A small self-supervised image encoder, trained from scratch: 32-pixel images, 101725 training examples.
Rows from block 4 of a small self-supervised image encoder, named by matrix and row number. Rows with one number belong to one neuron. Each number is 500 + 25 x the weight over its row's rms, rounded and kept within 0 to 999. All counts start at 0. Numbers have three digits each.
After each neuron's rows are labels from the 100 images, of 14976, where the neuron reaches its highest value: "strongest on" is what is common among them. Only what is clearly more common there than usual is listed. The data: photos with spoken descriptions (Open Images, Localized Narratives).
# fc1: MLP up (model.blocks.4.mlp.fc1.weight, 1536x256), inputs 86-171
# fc2: MLP down (model.blocks.4.mlp.fc2.weight, 256x1536, transposed), outputs 86-171

fc1.481:489512475517506513492528511493512504538484467462539502493510472491473490462518503501472457472503486474470452502516500472503476496495491477520479507499476450502527494527490517496503486495514500534506522520475452517559519528510504494512487508484503526494538519
fc2.481:515498503491513466490478500500525489487519523533465521442466531515494490528535505529524502503461525493522542472479495509483525514485497505487500475525526550448471470429511488531521487502519495527530456510555547463470510498459515491466509474542470495454520518
strongest on: text has "table"

fc1.310:538527510490498543556534487479473533458493538532468508516501504534502549533534436513494501483490507487520502487477436480518501476517520488449543475483495479486507469521473523505457466562483461522504472513512491491521483538485518495489514476505508509507468515
fc2.310:517480488534478514474475466462494497519522494490539543494501529514496490542519516458473497458515514529519512488506516503468464519486472507484497524499484515488521508538530473521536498524496527471529518492472489536548538527511528518485480530480477512518507511
strongest on: text has "black"

fc1.27:520507510501475464512514541487507479523459506526498524483480528491554514512516515497469544487478517499508434501489528521485491479523493507518474468478484501508452525510466557529490513531491507487542493519489497495511485488453466513527478511516472486484511482
fc2.27:515492517536554541432467481489501531465533513480509481491491448484493489513520467493505481479501485507486556525520488456504482512494495516441538473533495506510514461439527513482502493513486487487480484523518481461502492513497556487496544454499531495500477543
strongest on: text has "wearing"

fc1.604:532539495507510468520503513519488447494537507475489523522494526527528508478480534540477488507498517471479526427502516463499544503495496468493495463508523509497520529491464472476482498497516506519504499485501483499537515532540495468468517519473485524528557483
fc2.604:476500460516518511483513477454523544482509476540510473473461491462481540490521474504486512474464486501508472487491482487502459500521526544504481537539511521472464457509509505504512485503440541515514495513499479521454478425473513512497495487473470461500470479
strongest on: text has "trees"; text has "sky"

fc1.338:485522489504482548542522470529522508509515479518505497495430533524557476459560470510482513486530497503480494433500461518507465494486510507529508505470466508466500539508455510534485481518537486511545492506468549511546497542532524510507469528495490467492490485
fc2.338:523549493495442519481456513512482503522505521555510519511498518451471519543549553465524528510479479490503515513502507460516529515530496534499496475502496520484460508506503499511446494493471437497462516531504524527475535479438515484473478464472440498491510526
strongest on: text has "plants"

fc1.411:503532507505483525510509510449496516521504531516456495469473477494497517531472444525494488527539525476525495541536485476480480467475561481515466527484464476518465491528505519488503496487493549481548501542508511508488500480515482479480445491449487493507483483
fc2.411:507497493523497468492508476519485495493496472496557480531476502500521487489465564481506500471463468509458480461485483533551534539542446494467527447506528539510525514500507514504495501490516486490471534447486534518531488538536554509524523526518490488510542512
strongest on: text has "grass"

fc1.754:510524499508496497465516534464516544471528524501517491508506504518476528539472475497515477492500461507474544530477510431551512523487496534470496458489466506498503501490531502522546511497480562488471498503491469503461530527487504434542517525447492474545507518
fc2.754:491475478483502475535508485522477458526464487476516450477478488473531487474486552511475514498528508517490479449564479539470507525513502508518535525498559516511519493509457486488482514490545480479496509483500540504544454497541515490501525511482474485492476468
strongest on: text has "grass"

fc1.10:541482493494482492463479511521496501476446502520458468483499523527522514510508506470511511514514487523517456509534508486453520501489515507505529503456477460475513504483486548484508501520503470513534526576503517489500478514466496530509474446525527513480491485
fc2.10:494488521525443494477478465458513512521530476460504477475512493480536494446501515522491475466444455523515505492504525472482485510516488472501528478541531493528478498530542477491484500522537526525456519459496478498480512472548456508530541519540471462504516512
strongest on: text has "wall"

fc1.265:489496501473496507499518495513493521532474514510505496477485537477463468495507514522520493460447472561485499481517463503521463487495490526484487546512484536501446493516492491539506502501485504550503449498491509517488458478509551524480474505449476457481509476
fc2.265:509496520515504550483488520484474469475505522483474485462452534556492492529525523505480515516505528533488488480533530512525477485516482501474515504515530465513534487480483504494476478534522469455490472475516508533469521509479486430487517463526533523514479463
strongest on: text has "plants"

fc1.294:494478469497543518580481510525442527498498471506494507467503518492542511493513503498476518513431493496516460475478523510488509514525499532508491564489466502509554501464486486478517496520558504530500488454493506502541483501498498499507509534502464497497500465
fc2.294:493520513528460516456508515474512488484466460472477511532512495497485508538532538529498534485504477493474545490501478507515536506480478505465532469502494527480451460527488537502470515477469496484472468536509521466450526475468522462496501507474547480525474498
strongest on: text has "lights"

fc1.591:509528498447478510470479495514487521530498513526535501518512515519461494510518483477521490476501489516511485515469474502497493504468469506539454494527504482532478479506518531534483474501492527484484534496546493573460531497489485548525502497484478481542492542
fc2.591:468529494503462531509457498489469518508484478535516487479529524492498514535546550499470474474511510521486547510505452541516499533502553474478497475469485550491526505523523480471527538515521501504489511524473489499513491512476496516496510509495537519518496480
strongest on: text has "wearing"

fc1.515:480505465499480517458494503487482497515523480490522500500489528481503519494525444462530553498497471515501504472528455486500556523477476520475442496489527454507504512459474502522468499549483504513505519504494444535467480453481460472525487489518514516481481526
fc2.515:480501497494496479477514439505543523483531475486495502515514490485505487482555476475511510519510475517520540473497501502473484481510480495514516527488408522517511465481524531511526483519532451542515477510525469479504518479464491518534526508526503525453514538
strongest on: text has "wall"

fc1.616:529438516481473499473500459496507496468498524499523508518501519505507483497490513492521473461493484522510499509477489504521515448501557522473442461488483478520476530485492480468474474503491483505478474515492464471503521500453552527510540498501510488500536530
fc2.616:464534506528534504484469481497477483488524501502444503519508449501492498529501463460521478526521535510485504501490536500493489493478455512525542525483468521519456477519516533500481498556512508463473469493496463515499483468481526513447472452512462462527463463
strongest on: text has "color"; text has "white"

fc1.711:536471539493513514517527514510549512510530498510518479501488471494534510509506501493512522533543478478467479467464528477522480467465528538486485533479487471504507517500505537533536462465525496482518508501477480536508521484503500485475529502489490453524497530
fc2.711:510542471496487475515480513516499459434461541485481465535490523490509478481490464494500491488505488470537530479495500493477537491467498472528465485512564511522490507491466483491477496534480533534491510508509519471471499558517485508535507474526502537472552489
strongest on: text has "sky"

fc1.375:457482505509537512499550484524529515500519513500486539459473552513480496481533489468495509524481518512509498494548473460480542550462476523520412516544443480495478480456480503527544468547506499501506527479516475506504541468462463478553532514523495518470551519
fc2.375:458488496483480520479482453487534541495475517474535459495525525524508501489469478484527515531484495550522537440495501496468490530498455519480498468495483517515513472465493515524543522505482476531490486514462469461497493487519530497472503499514528482504496481
strongest on: text has "wall"

fc1.562:496484472504518539521467510496480554531507475512541464467479523455531480502490507499505517522550465459483521459483481499475507482554503471486477520515456517478509505520509511500455507488523520470508489536462508465476498472542482512504497512461468453528465509
fc2.562:490498513511462506501515502512494462511453491492499548521514507508522536478501490486467463490492486525510509534512506524510515535475504494489524519499505499500488531501505511511538520521479469544506453526485507524535487528482541460501474505476432481497527490
strongest on: text has "grass"; text has "plants"

fc1.745:500517488490499528469475504531493476529489511518463507513512523491463505535480544458522554489512477442534508512521466477486496500497421491463508496508494490507528470520501506524517550490501523531496476489481462504494497461509461501504499496448466496521507484
fc2.745:456515528480515478543528511502506509518481440508498501482503524507506508473481479553488448496514494547470503504502489496522495465503560529506498519507487532504498526488497481511504500479527483451523540475538577510475464506498535506477495483517511474507481493
strongest on: text has "plants"

fc1.38:527460503474556478481510500502473521534536526475503471500473527524497498510520500495554484498525495510504471527461492518564467477500495471490506498474552481522452530509537512499491469488499519537531533508538490478476442525570513441508499503509535510503512504
fc2.38:479493569495473508477459497520473533477497521470477448523534516547505494536547496473513508486490511481549467516515496547446496475453495524511525482502497514449461501515464543530506480492530524505487537509489549519493529502501489536500547491533536505484491511
strongest on: text has "road"

fc1.687:489491454518517511490532477477516501490473469501508493553480509473481508462497498470509509505448479519516500472515489496498535529535466534501530494463496456479479481494557453511493499520520479459507493547510512530479539520507438531453523455497471502496452463
fc2.687:533499493486491495497535491497496472516464494475485513506520524549467515507503498480473498497521543493516478536509498514513523466517492479464501527474512479499542493526443501487496530492466543532547477493507502512491511510487530502490499505510536527502482512
strongest on: text has "trees"; text has "sky"; text has "grass"; text has "road"

fc1.665:514471465531473526461514471522492499479502540553484541526504521494513487471481466498490468512545511498509453521488526530506516509488484496512518489549458487479492513490484516486532523552495486497482520496484487514509492496462537483509482533478500515509478511
fc2.665:471521499525552502526534471486504530530457470512544504532465464488524455548528526498462483472543506489493524484483492508505515476555516529498549507527498465514502499493532481525510516474496476483509516500503457471498488546471523503510513508498503476536531472
strongest on: text has "sky"

fc1.397:494474514510513497451468488498475510520470504494485467470504498517490517491509522465510492477536520497476497518553493522479546493495482463520468501508497506519476457509497537515513533486505510483528497547497507500500497500465491470541479588489484426503552519
fc2.397:491517499529484518488482491493522523540520535479544486516526495479497535496459471490516502506468513524456527477525477464508460509521492536516514515522528476519516492498531479486499523486481508531525471460493498474464480528541514491448523470535481541530495516
strongest on: text has "grass"

fc1.680:527561512467544464548458514557461478454500529495513539526503519452519527494526495539493539495549518519468457490518520514533483505526476488485516490488449536516478482484507498520482484494528489482470469449510529510542498500534514495513503528506470505508514504
fc2.680:486492503546497515490508507479529511539566486516471559488466469520513522474496539487492479490489493552507472491510482464484478498476510492471487497484500484487511522511518495479495485504493499484494501539557474521484444504486483470495519510517511468481452511
strongest on: text has "dark"

fc1.573:530520552519473516498535479512498473493492494555520515476500530520476500481521500483530535517505490424490480484480522488559525509531553531515528493438488529474479468473480485445491541513563513532485424485501527481490516483421471510479494517502473525493472489
fc2.573:463490478516496509534519510514507526463530477455514469509539457472466525469502489480471470521468531509488534526540465526490510462489486485509508509473477514479471516525523535487517522516511529461486482507497488462468480508523527526525472496529520474514512501
strongest on: text has "dark"

fc1.9:463488476497480526520529474510466505490511490473513503513455498475514527545533524508501486509468516529500495476511466510513487561541531469456492512481493533535496489485463479467495502452508522527472490463494473465532477439538489522521467502505487489513500501
fc2.9:539519503519514520481464509466506506472515495520503512474520561488494507438489477487485512464516455501470510539483526518487463478449502532536516502503502468477482525535503456515553515491502517466498482516502516518480544515493516494502500479507489523518520476
strongest on: text has "lights"

fc1.465:495482523524500474471493564466471475495499529482500513481507444522495524444538498480472491516525490477439549501508537503512498492517497487529495472490442503526514499494543509480499477528517543486486502503506547492478501545472549501488470444475501500503467523
fc2.465:505510495482487477537509452544507509526522488537494491488521557481496469561457475506549492490498504527541477503514467474530548478493480454493481496479534488490501509514490528493506531503511482506517468532516455511523475489524478476489522546503484503490540465
strongest on: text has "sky"

fc1.432:535518501496462531510495486502489495547419500438475502490480493485531452516509471459490501474479508548518493490490497491572516522495512485463480536492466509538522497517511495491526518477500496473493493495515501488480541428481459464463507502455492508479494479
fc2.432:473496454516524455498477491523527530459531540539503488503483512499469513465524523489506460529533490527543545493535505496459506504534451521506511510492542505525481467499486481505508460524466476477460537485482509526536468526535462539530495539514515462533522472
strongest on: text has "text"

fc1.756:502531490498502462527470488476496518464492512492483458453498513510469476506490503549481513508499532530525514487483517482499491477503459492478549488493487486521499519535527529567537449479477500456513456439451504506528463498517488512532505498505510515501447515
fc2.756:467486496478504525476514488466469483515508519499537536508521461457484509525540480455528533486511522461480525474510493521542531502541514488507472534538540513516469538489489482490492509522531508524510543459507534522467475473464456519473518510520475474508515466
strongest on: text has "trees"

fc1.416:475521499484483465524448495515469471514509452483482522486498510500542548477468563482524509505528487503467492483502490524520521519506503458464489485484544521502491526482442511518535541507528482560495516498494511521462535502500491514485497519505446526488493496
fc2.416:523475514502513509522533518530491538515490527472503474467491494489482527465521430523452479506467497502489483492523516498510482488485524494516511558477472463496480506460506527485477484501448502473514486506499470465513442537483551495487526470451499465509472516
strongest on: text has "trees"

fc1.173:506486500546497507501507474498497491497522478553510472452515471494514507471507535501525503499493470496503503493472429509475509488505507487513525457465459467504515508483550468467502486496532531519469521490580502513481532508443503488523503455511463516487452478
fc2.173:497519505495465472511528499518487493506522482425512518510481539505530541486517486489496511513505486526529489524517549502489520545490493497484492479516503503480480516479480479516487504496491496509552504512436519517483491508531472488505495493470514516504517561
strongest on: text has "wall"

fc1.705:482546481494486526511476492512448475512498500492478469506493483501493495470495520530485523508521494525471533499475541507497548476552486480482480525467496508525520514514506489537515509488519521505493539500481480493477499503526532539463531536484459495487452478
fc2.705:488461505489495472489484497478531542494501513545489523465503497504500488539496484547505538470513482493504471463483498518504463477459503501540491505489509482523485495493455508517516492572544510484471482499474553498473497518489480522516510470512478467503543514
strongest on: text has "grass"; text has "plants"

fc1.536:505470520500503564496582502473493494493492534506529475524484486489491503512479538472467485516495505501527506493502521504447468517514483462499510508520454501411534537500522480515518502505448505494528527516510474483489505527467521504533516523455475507472461470
fc2.536:524537469456460465491461528486528479530527503488518517479520529538509508497521513505515459516525545474448509469468514518504482501455537513478452479502549501482484483503472505481477472479531500475495467538520485503497470500502491531481536505520488480520542519
strongest on: text has "water"

fc1.561:502512544498471469461483510488462497513485487494493513557480491484503535477486502546462539504445498481517500508470494487561528505534525517500486480497507511509468521511477501520523533522493523472482478524503494490530532494476542547449515493506462439439533487
fc2.561:488481469482525529518480516509505503495487543492553522492537510511477492522498489430547453499541468536485475482540520526456494483465509478530497507474495480515514495501530508465500460456495480515515538500494514476472472490546484462552486479469531538534481498
strongest on: text has "water"

fc1.381:453507480527504502489520525502475508540489498544509509503514465467470420532530488480493468491528451479493510487496511531494470484525468506501526531498502518514484585511538467504513511495540492505479488516517499519525464533536501498451481534481503482476499507
fc2.381:473529501533507498503500471531491537517528503477483487534515534520521525474497514499494457530505520527509493489525484470523466488492509528493486544504518482471478527531523459513507495520514458457472524504499526541528494469480533492496488494493520486466507525
strongest on: text has "sky"

fc1.712:530498544440503498516467530528492508487506550495511520481471504485494485480519529509509524501485484549497502483520510503507491503444433524450511515508508536464476522494518539506504497489496469478538486489492573486523510491513521490503457494457480524434538514
fc2.712:497489513486478500456481489538515485508530520462466553496527546479522508525502518539514479485487464475531528498451500526517440503515494490480469485518479523514491523510467502489475496478492511521522501520482477478533466470483497502484481517537496529528523473
strongest on: text has "holding"; text has "guitar"; text has "dark"

fc1.647:473490504489515463487479509490485532513482490513496563476511495531512465488479485510555486497467489504508487533436489530523511478489449524505518516537464490494518524510438521465475496490532479517507515492496505551561492521527471503495508435502522484470530532
fc2.647:514528517519502525512496541484493496474522535510516483497492488462413550507487480485486482523525524474530516444515474481473525487509527508495468470498548504502526513482521489530538472504478518490517493507525486474460534504466472474543487559504488503556486501
strongest on: text has "sky"

fc1.332:489508511574429488477505503535486467460514507492528490521499484484487465485504445499490522492515522531498495463470500527497517521527546490476503485483481487502529469475522495521489531501541548520505530523543461511509510489522504551555495527519479512496483500
fc2.332:513513526517504510509462476478496503502498506468524480542452480453498484485489504512455531514510471476457527499527511472513499493526518517463518506518527483489528503442493527539485479528469469481481510503539494521486497541455483457522495507495511485483480536
strongest on: text has "color"

fc1.684:499461509521461554501483469540504479506501550518474457453500526489491507489490512491500506520500511521548507477490535495560499473525490508536472480520454514483507509549510459506520487512493505510516538507488468470479500525464509459511485480502484525497513496
fc2.684:519505474450519474462542466488513520500506527470536556528474459478536469547482514490467480525524513523482514497464496462468484471510510501487524507468525511499496463529472488463526535510515514469508482478504521541515508473541472517488506488489507519469484538
strongest on: text has "road"

fc1.435:506468530519505508488504508509508487517533493530492490496530468479526559508479498504512542513525463506550510453522553477517495476474528470497517536476499473511529449503487497462498514511496474550528509498462467516472501448485479483488437520506493520477491486
fc2.435:537544502525468515475526478506527485497533467463477483526482540518480448510538490478503479465473508466524484532488482515479537516469512543488489476535484495512473524518518506527477469513520510453494453528531467490544516486534513465515476515471494507471475537
strongest on: text has "road"

fc1.599:508456497478505519512509533508482472529488501467510539499474439508486528479463534499482477523466454504507531561515484515505516473515446468511504497487469463484456495493508512519505510455488496482488520491469528491512490532540471462514472533458497465496471508
fc2.599:482499550518518475540512487514473499466524550499514534524545478541483478477523454491484454443548488522511500516501502512497537483478480525483500488460516500520440448508525514503496523511496487503512487527481452538484494498459493444488518508495487498488483528
strongest on: text has "grass"; text has "ground"

fc1.541:535503490525497485482495459494532497535526510561495466496472531485477514511520527480532462517504479444501474498486536517494528497451479534455523491502525474521515477471546500451454493516446505492467490521464515496544463513573491486516503476512472466531549491
fc2.541:458476531466495524490459513513523518515531495473484490521535498497529504479526473520467501490504461511491517494503496528471497528513471513498518521509529471540495501521449516468516546521475467511493453533525517497497544487498467472549472467521467534471510521
strongest on: text has "wall"

fc1.322:498512547450515529506465492493512463508491480501517492491493547511501487532465528523508507478497484541532494495489543480523532536488492506508502492501541478475462500519489509465513515492499482466530472488479522516516488495532508530487540526495492521492511541
fc2.322:511489472519464515484559516490527501478500536489480511480488480505507493474505458523479520502492533455530475518497472512533473485553501502500499524504441538522494499492523477567497463505494547505483540540525446463491516495434477488522468483499514496530505457
strongest on: text has "white"

fc1.589:500470494472497553464484499475531512532511510529453524501516475489483467496536501460431555509481516514524528502487519485497495510515505465515471526453503463479501488469491509480528459451488533515515498496490480502490483489438519500506503481468524487478520558
fc2.589:463495483525541494482485451488503538504489535471493519527525489506517491458549458471515497508469489527505511474522485528473488502498533549519507525461444487515497472517471449538466509494484496541515494479464517536460523480491453535481525490530509510521500497
strongest on: text has "wall"

fc1.349:538522482479484475553541515500438489458524505511481498486469520497514575490498501466519515543504490504537505521527501494465517503509507531489497514495452464500467524511485531492479483527499459488501475534522505527491446478483487473457474482523489507477489555
fc2.349:515523513521511470476532481465525456527481486529464509497496530461519489532537527547491470457495517523489497480480478477534461502494461502541469493485525512512478468488500458485513535512483503502487521468458504499522460454504527462509533501481466448505473478
strongest on: text has "dark"

fc1.23:508528521486518517490530506488445506481470538513531502476497517521531508516479465502444493501486493475502513495471504479496521488504484463527506515493539474520479476510524502486482561471509524500468503494446495482450507497476532517475463509471454499523475530
fc2.23:473486522532513471506460504524505478504459460454510537516541489478528506493491470536464522456478506513516504504528441507511511469511454495479534498463524516510479477487510491467511511506526475556508467502482541506497500512483478493491521517506528445514468513
strongest on: text has "grass"; text has "plants"

fc1.48:483533524513453495514492514480483518533485487484468490508489497501531485517510499469499516472514494515537480492532514531494480496484474524472518531542518505530495500549501448495546533471553511533526513496459485534490507466477531512462472502492473483503516500
fc2.48:479510494488498514530512497490554490489471455521515517466473514491506538502506533525490524483508461486485509488496482500534472480490542487534495490471483506471506479487522506546474450484524499467505472508508526464454523509521477497540493528500502515524494501
strongest on: text has "plants"

fc1.547:494515528450516549544541515494506523504521492516513484569512554490467487493549486510501477490542479508493508457516501501501498472500524519486500509456492488486520490517496472506557546515519535522471488517502491468546541550506503506480514490486488497554483519
fc2.547:477530528542547527528478519487485514493519481495489521509541520536527540545485462467479505510463493486473489463510513504499516532503464506476526493465479491537455475473525502541520479508491473483501533469497533498484529483533484514526495504536515482542500493
strongest on: text has "black"

fc1.523:511484531507481490478489479450516497527533456489497511457473486484481512505562458440513535502484501509528503493479471455476507490468436482520473483452480497539542510450514527534486480488515492535480507515502508520511525465487501454519484489497485470496545523
fc2.523:489506482441475510519516477462532537511507478529501481503489485462509473468508499511525514479500455527509543482494471487470494512480510504540486491551466471521516498531485503490563511498456449524550482523517469506488492471455466471485522488515519524474511530
strongest on: text has "wall"

fc1.642:452490491527508491418549505498497497493509502471507531501502481495496488457446470552480492509518474510470473519488523555460511493479499491492467512530477550538526535524484462501498501507508561470482499494487473475514479501515534490495486520491482501500523488
fc2.642:513537516528486497551520463493501469491467523493473521518476457463469501476449520493493489537474502464506528494508554472488490504530471436470536508498538481490461439500526482489501481474478543513470472484466510487497481493464499507519465491470464491525507491
strongest on: text has "road"

fc1.713:540538454480500483525514482465489456498488483537488509529533486545506492473467509536478521475554504492525493493466526483484505513504468478469471517493475507468489470516498502533497494508475509498470503480495490503511499477484464454484447548481487545513473495
fc2.713:481488540567511497453504514513506525482526495511474484470473534471474492498502503444519468523450514528494479507531485535516506493514519508550499478497546487516508551487498502485515524490524514516505478496509515502500484524530502523515540445497473465488506498
strongest on: text has "trees"; text has "grass"