config = dict(
    norm='layernorm',
    temperature=0.3,
    grad_clip=5.0,
    adamw_weight_decay_other_params=0.01,
)
Rows from block 9 of a small self-supervised image encoder, named by matrix and row number. Rows with one number belong to one neuron. Each number is 128 + 24 x the weight over its row's rms, rounded and kept within 0 to 255. All counts start at 0. Numbers have three digits each.
After each neuron's rows are labels from the 100 images, of 14976, where the neuron reaches its highest value: "strongest on" is what is common among them. Only what is clearly more common there than usual is listed. The data: photos with spoken descriptions (Open Images, Localized Narratives). In brackets: how many of the 100.
# fc1: MLP up (model.blocks.9.mlp.fc1.weight, 1536x256), inputs 128-255
# fc2: MLP down (model.blocks.9.mlp.fc2.weight, 256x1536, transposed), outputs 128-255

fc1.236:142111123150096132125117116122119132078148077119170134119110179129150151119107154112158120124127132160130088155118111183156167133137156154171110148155124109119137124121088154148103120113146139132148102098155107111133118114126086121104088124085087139127143155124113151106163102144112117155117155157145145108123091148127153145146150177147105167137106141121139147144135144156165103115107
fc2.236:161160159125129124143104168126154101143145127085139164150147091120169120155118160117098122097098127105123160129121098093122104094099124148099110163114171101154113128087102156135087089151141140099143110103083117095127124113126100162142159136145147098125095099125140142169159130120134140130143116159161167152098103157156143089124111133095145164117152100114114100116134161138147091135166
strongest on: text has "dark" (25)

fc1.635:103161089146126142112134155118130135134124084120118116114114115120130111147149098166120123141131103103107134096111093123114156151148103136137078123110154144135183100101165188114134149112135175123093108085158171117147125118109117154135146153138157096115111154167140153116142108104151119125113124142106102116115128115113137120131077134147126142125146104120145160136129158116129169105134
fc2.635:183134100169116106125118126158110160126131109142134146142171114145154151110102155109156162152122168148128151132142113152107115150094136164130166107150117107104097094127132134117140149091086158125125159161088105170106106148103161126160138091150165136102167121142107144138111146148096125149161112136108143095109120092134157156160149117152120121089095104159115121139132091123136132130134
strongest on: text has "dark" (29); text has "black" (25)

fc1.271:131157117149095115115119096146134124125152125140187144137112137107100176115199102125138079128165107105095134159154146130122123154143144141147105121118167203137139118123128136116132171060170150158127126172111163103128152132103084149113149121144151110093149129123074135135165110100139150142124115123139182103120104153106137119151123101151081136138107102151131130151105127154140136137101
fc2.271:148119132175131139134099083097101082107097107112117127107127158136137118150166164105129148137094154140177083158130117139123105121068131112104102097104094144117148137148154119135132151133097119085091120097089154103113113107097084069163093089176133126130109106100152129114124110156122098149135144146109123136131124146103137171110138147130172108112132148133114143151132132140082104106149
strongest on: text has "dark" (28); text has "black" (26)

fc1.576:136102132124136185104106107116087129112120137114123120150141117106172079122109093142164144094120113167108129125153151124126118102107142102138147112103097177116153123108103163155091129119182103118157172148111139113135122135142106121160141158121110151158145107136102169115094155105143132174164160109131100131155165156156150127135132115135134126137117102142157087149178165121150117083125
fc2.576:124141142094098095113099150099118145164162161150148092122089116129118142099143147160100090163091117095140114162113096134153101169164116124141103143106141105117144100109130094103157144169146098156139110117143129148148099169103153164124089108103150153101110160136168137118121112105108088148125136112119145113097085157137113096130113094103142102136107162096154153153125151157153169143145
strongest on: text has "sky" (63)

fc1.414:148114118160161145150177131130101114108098100083087139168115105135117116090113099094144170162158071134128139096097166127123095163104141137099146130165122145130118092127141166152112128125151117104094131133105116129164138104144155162122118137123134123126135189126139143083119147155124120153088125125130175123109114100149117154162098147128124111108140110153104108107177126112146111135169
fc2.414:149143174108151152090150084171106102126160116102134145145126105136100098123158131103121169138122119122140112148085095125117124163096170122097127154161149106137154120136147112107133095106126124097088093181102120166149091109117139145103094104099156143160128095142094110154093127167088161129124119113104167086099102094111089092125125096112120104124135092101136150118146105172151101119162
strongest on: text has "sky" (71); text has "trees" (65); text has "grass" (35)

fc1.52:109144124143067117135199150157127137092134143109096124140162097104130135082105151103089079106098113138125131087129151124107114103141091084085143157158101156130114138179130082178185105104131093128147115108100091136123162112113121128120106106116137149129158130143096169122121118157118109126108114108087119147146118129080103151122152128145150136128125100110145157130148155060133133110116
fc2.52:111096098135105151100143126140151086105132130085095107123108112138146097082156158104155087089126133137134097101089095154118148089089161098083137159130134089161146133139168089134171100091107142121154096100095112136119157144114154109088144104161154127148106165153111126127164122169111093159117151112126163116143128114135143102113114122099124122159128117102133130114156176104105108111114
strongest on: text has "dark" (37)

fc1.514:144117138101146107099108144121178166135162139121117141170152129133124094118108140127101113116112176119137106143127131109136135106118116122128152145121140111178149179125106153113153129131185097177120109079140132134147097121138123145152123121115102155156150150120178079118107137146120162110162106135085135126122099158145091138117113148118136133136104157095126107156122139128142141110100
fc2.514:136109143101127148092125150115171134111154152114127148118143121126122139106096144131097092144110161109163117158128139101165122108105131144139134156091161092171119160121152151122167102129101110125119120102114150127129123104136105150155101095117141162148158129158169117121114111107153116121133089136090162127116136162171102147094098119146158098130091108124119091138117156138086103090125
strongest on: text has "trees" (58); text has "grass" (26)

fc1.102:131146120097107161116119135142171166142102131103126195176137146133120126170110128121142143131162105120084156068116151141093118111093101093131133086134131120155151139150092104101100149123131156174158105111112106121166144132106156169186112162132136153106119112150144066102090127122145140124165152103137132140139100166146150136094121097131148116122077135157120089105119112078154155105174
fc2.102:140127130100114129102112088092142165116148148121134105140116114106150149129102155089094172107143158100161164148129164165156125106152167111128146115123137104104102095143141139138094171122133109126085107163145143159102096147128098086130163083104096114134164158124094159100135159138150083119094088099119125139114154093117110126107158156110110126084106162131130164166165166156148094163165
strongest on: text has "sky" (59)

fc1.44:122114125157144106159121131123088084152127116145170093121148161116142155152175123134096123091124104128115172099110114186173111116107109155133101132113092142124125139158168130140162079137120109162144117188172132212132095106120105104122113092145154162121138091116171107129118175125122172139137119114146098138103118172126146141102139149129164132139121133085127106125171107128139169132091
fc2.44:118113160127109150162138094131136097135154108144165144164142163161134095108162127126104151115139088092100139087120099158158134133146138152155085131098158094100110148100115089168107096168096103143158125175160140155129137134153136091115096105110156153133106093111168107142110159095143119156122136153123099118147096123143166130103166113126102103174110093155140107146114115128143164174110
strongest on: text has "sky" (51); text has "grass" (34)

fc1.648:097155118109127162138082135083156116144121138139172105129138101129074118129128139164144120121161119160200131131106078128135135114131123138154168127107147133163118150109141139156111143144131117106131096123144153168108103131123098136136165093118142150102150119071139115100088134167145124156147101152155088107115152115114106153115118134141144128110086118098183135131156108138094124127116
fc2.648:104099095108143125163113111077159106167091118113151138088150139117089089119145155139140160113158144155166127129091116113117138108153104114139157125088138146128083138168133141136155132148121106115122093124132158147112103156124104126112148112133125152156155165086139113096089149142156136166116150128095095084139127138124115141122088144117164107106094136101169158098143132151102112139102
strongest on: text has "sky" (58)

fc1.171:158137152136122122129130118069178139086138140126160172115132123101123094125108111152147123121151120148171145159159089161097144118108134118127117116108105152148140119114110127153096137154113089117121130100145121098112107131144120123114134135142116119146101164150112110143125121139153142134125126127139172083136101104105115125140184140140134146114117092135161170197176114142144090117100
fc2.171:112119140153132146095108137153106106130095111108099098141155089139176128144116099150120114106106137118138157113150152125161150168131086127132121122120143138157132133104114127112147192114108146104099142145132112134125137128109142135169108122133125154087178112115105133121166103104127142138099150159110155144131125107087106111100144109100153115117107150138090114141104117117134119099154
strongest on: text has "dark" (26)

fc1.3:114154119108152100103091172177125099122174113149148132102178119180138148117129140125075130166108123108094136139158123146147128123125068111111105141146156155092145124131136110126156121126093113138151107149124147138131139163133117080132120198155119139122114125106153111137137126086157079154184153082111118128160121112147128142106125132116085128104153140108142166145171133179126152135115
fc2.3:151107127142125150111176110088133150144099152098092125151071136078111106150126161144175112091167144148181095107141095118086105143116151131151165106121107131171118110090109127135117149117139160119133164134149094065140075093107163184131124079127128095153146127133103149136107121169117150108115136172132127146108144130124112137154124125106156124132135134157108090128111132103137136106141
strongest on: text has "trees" (56)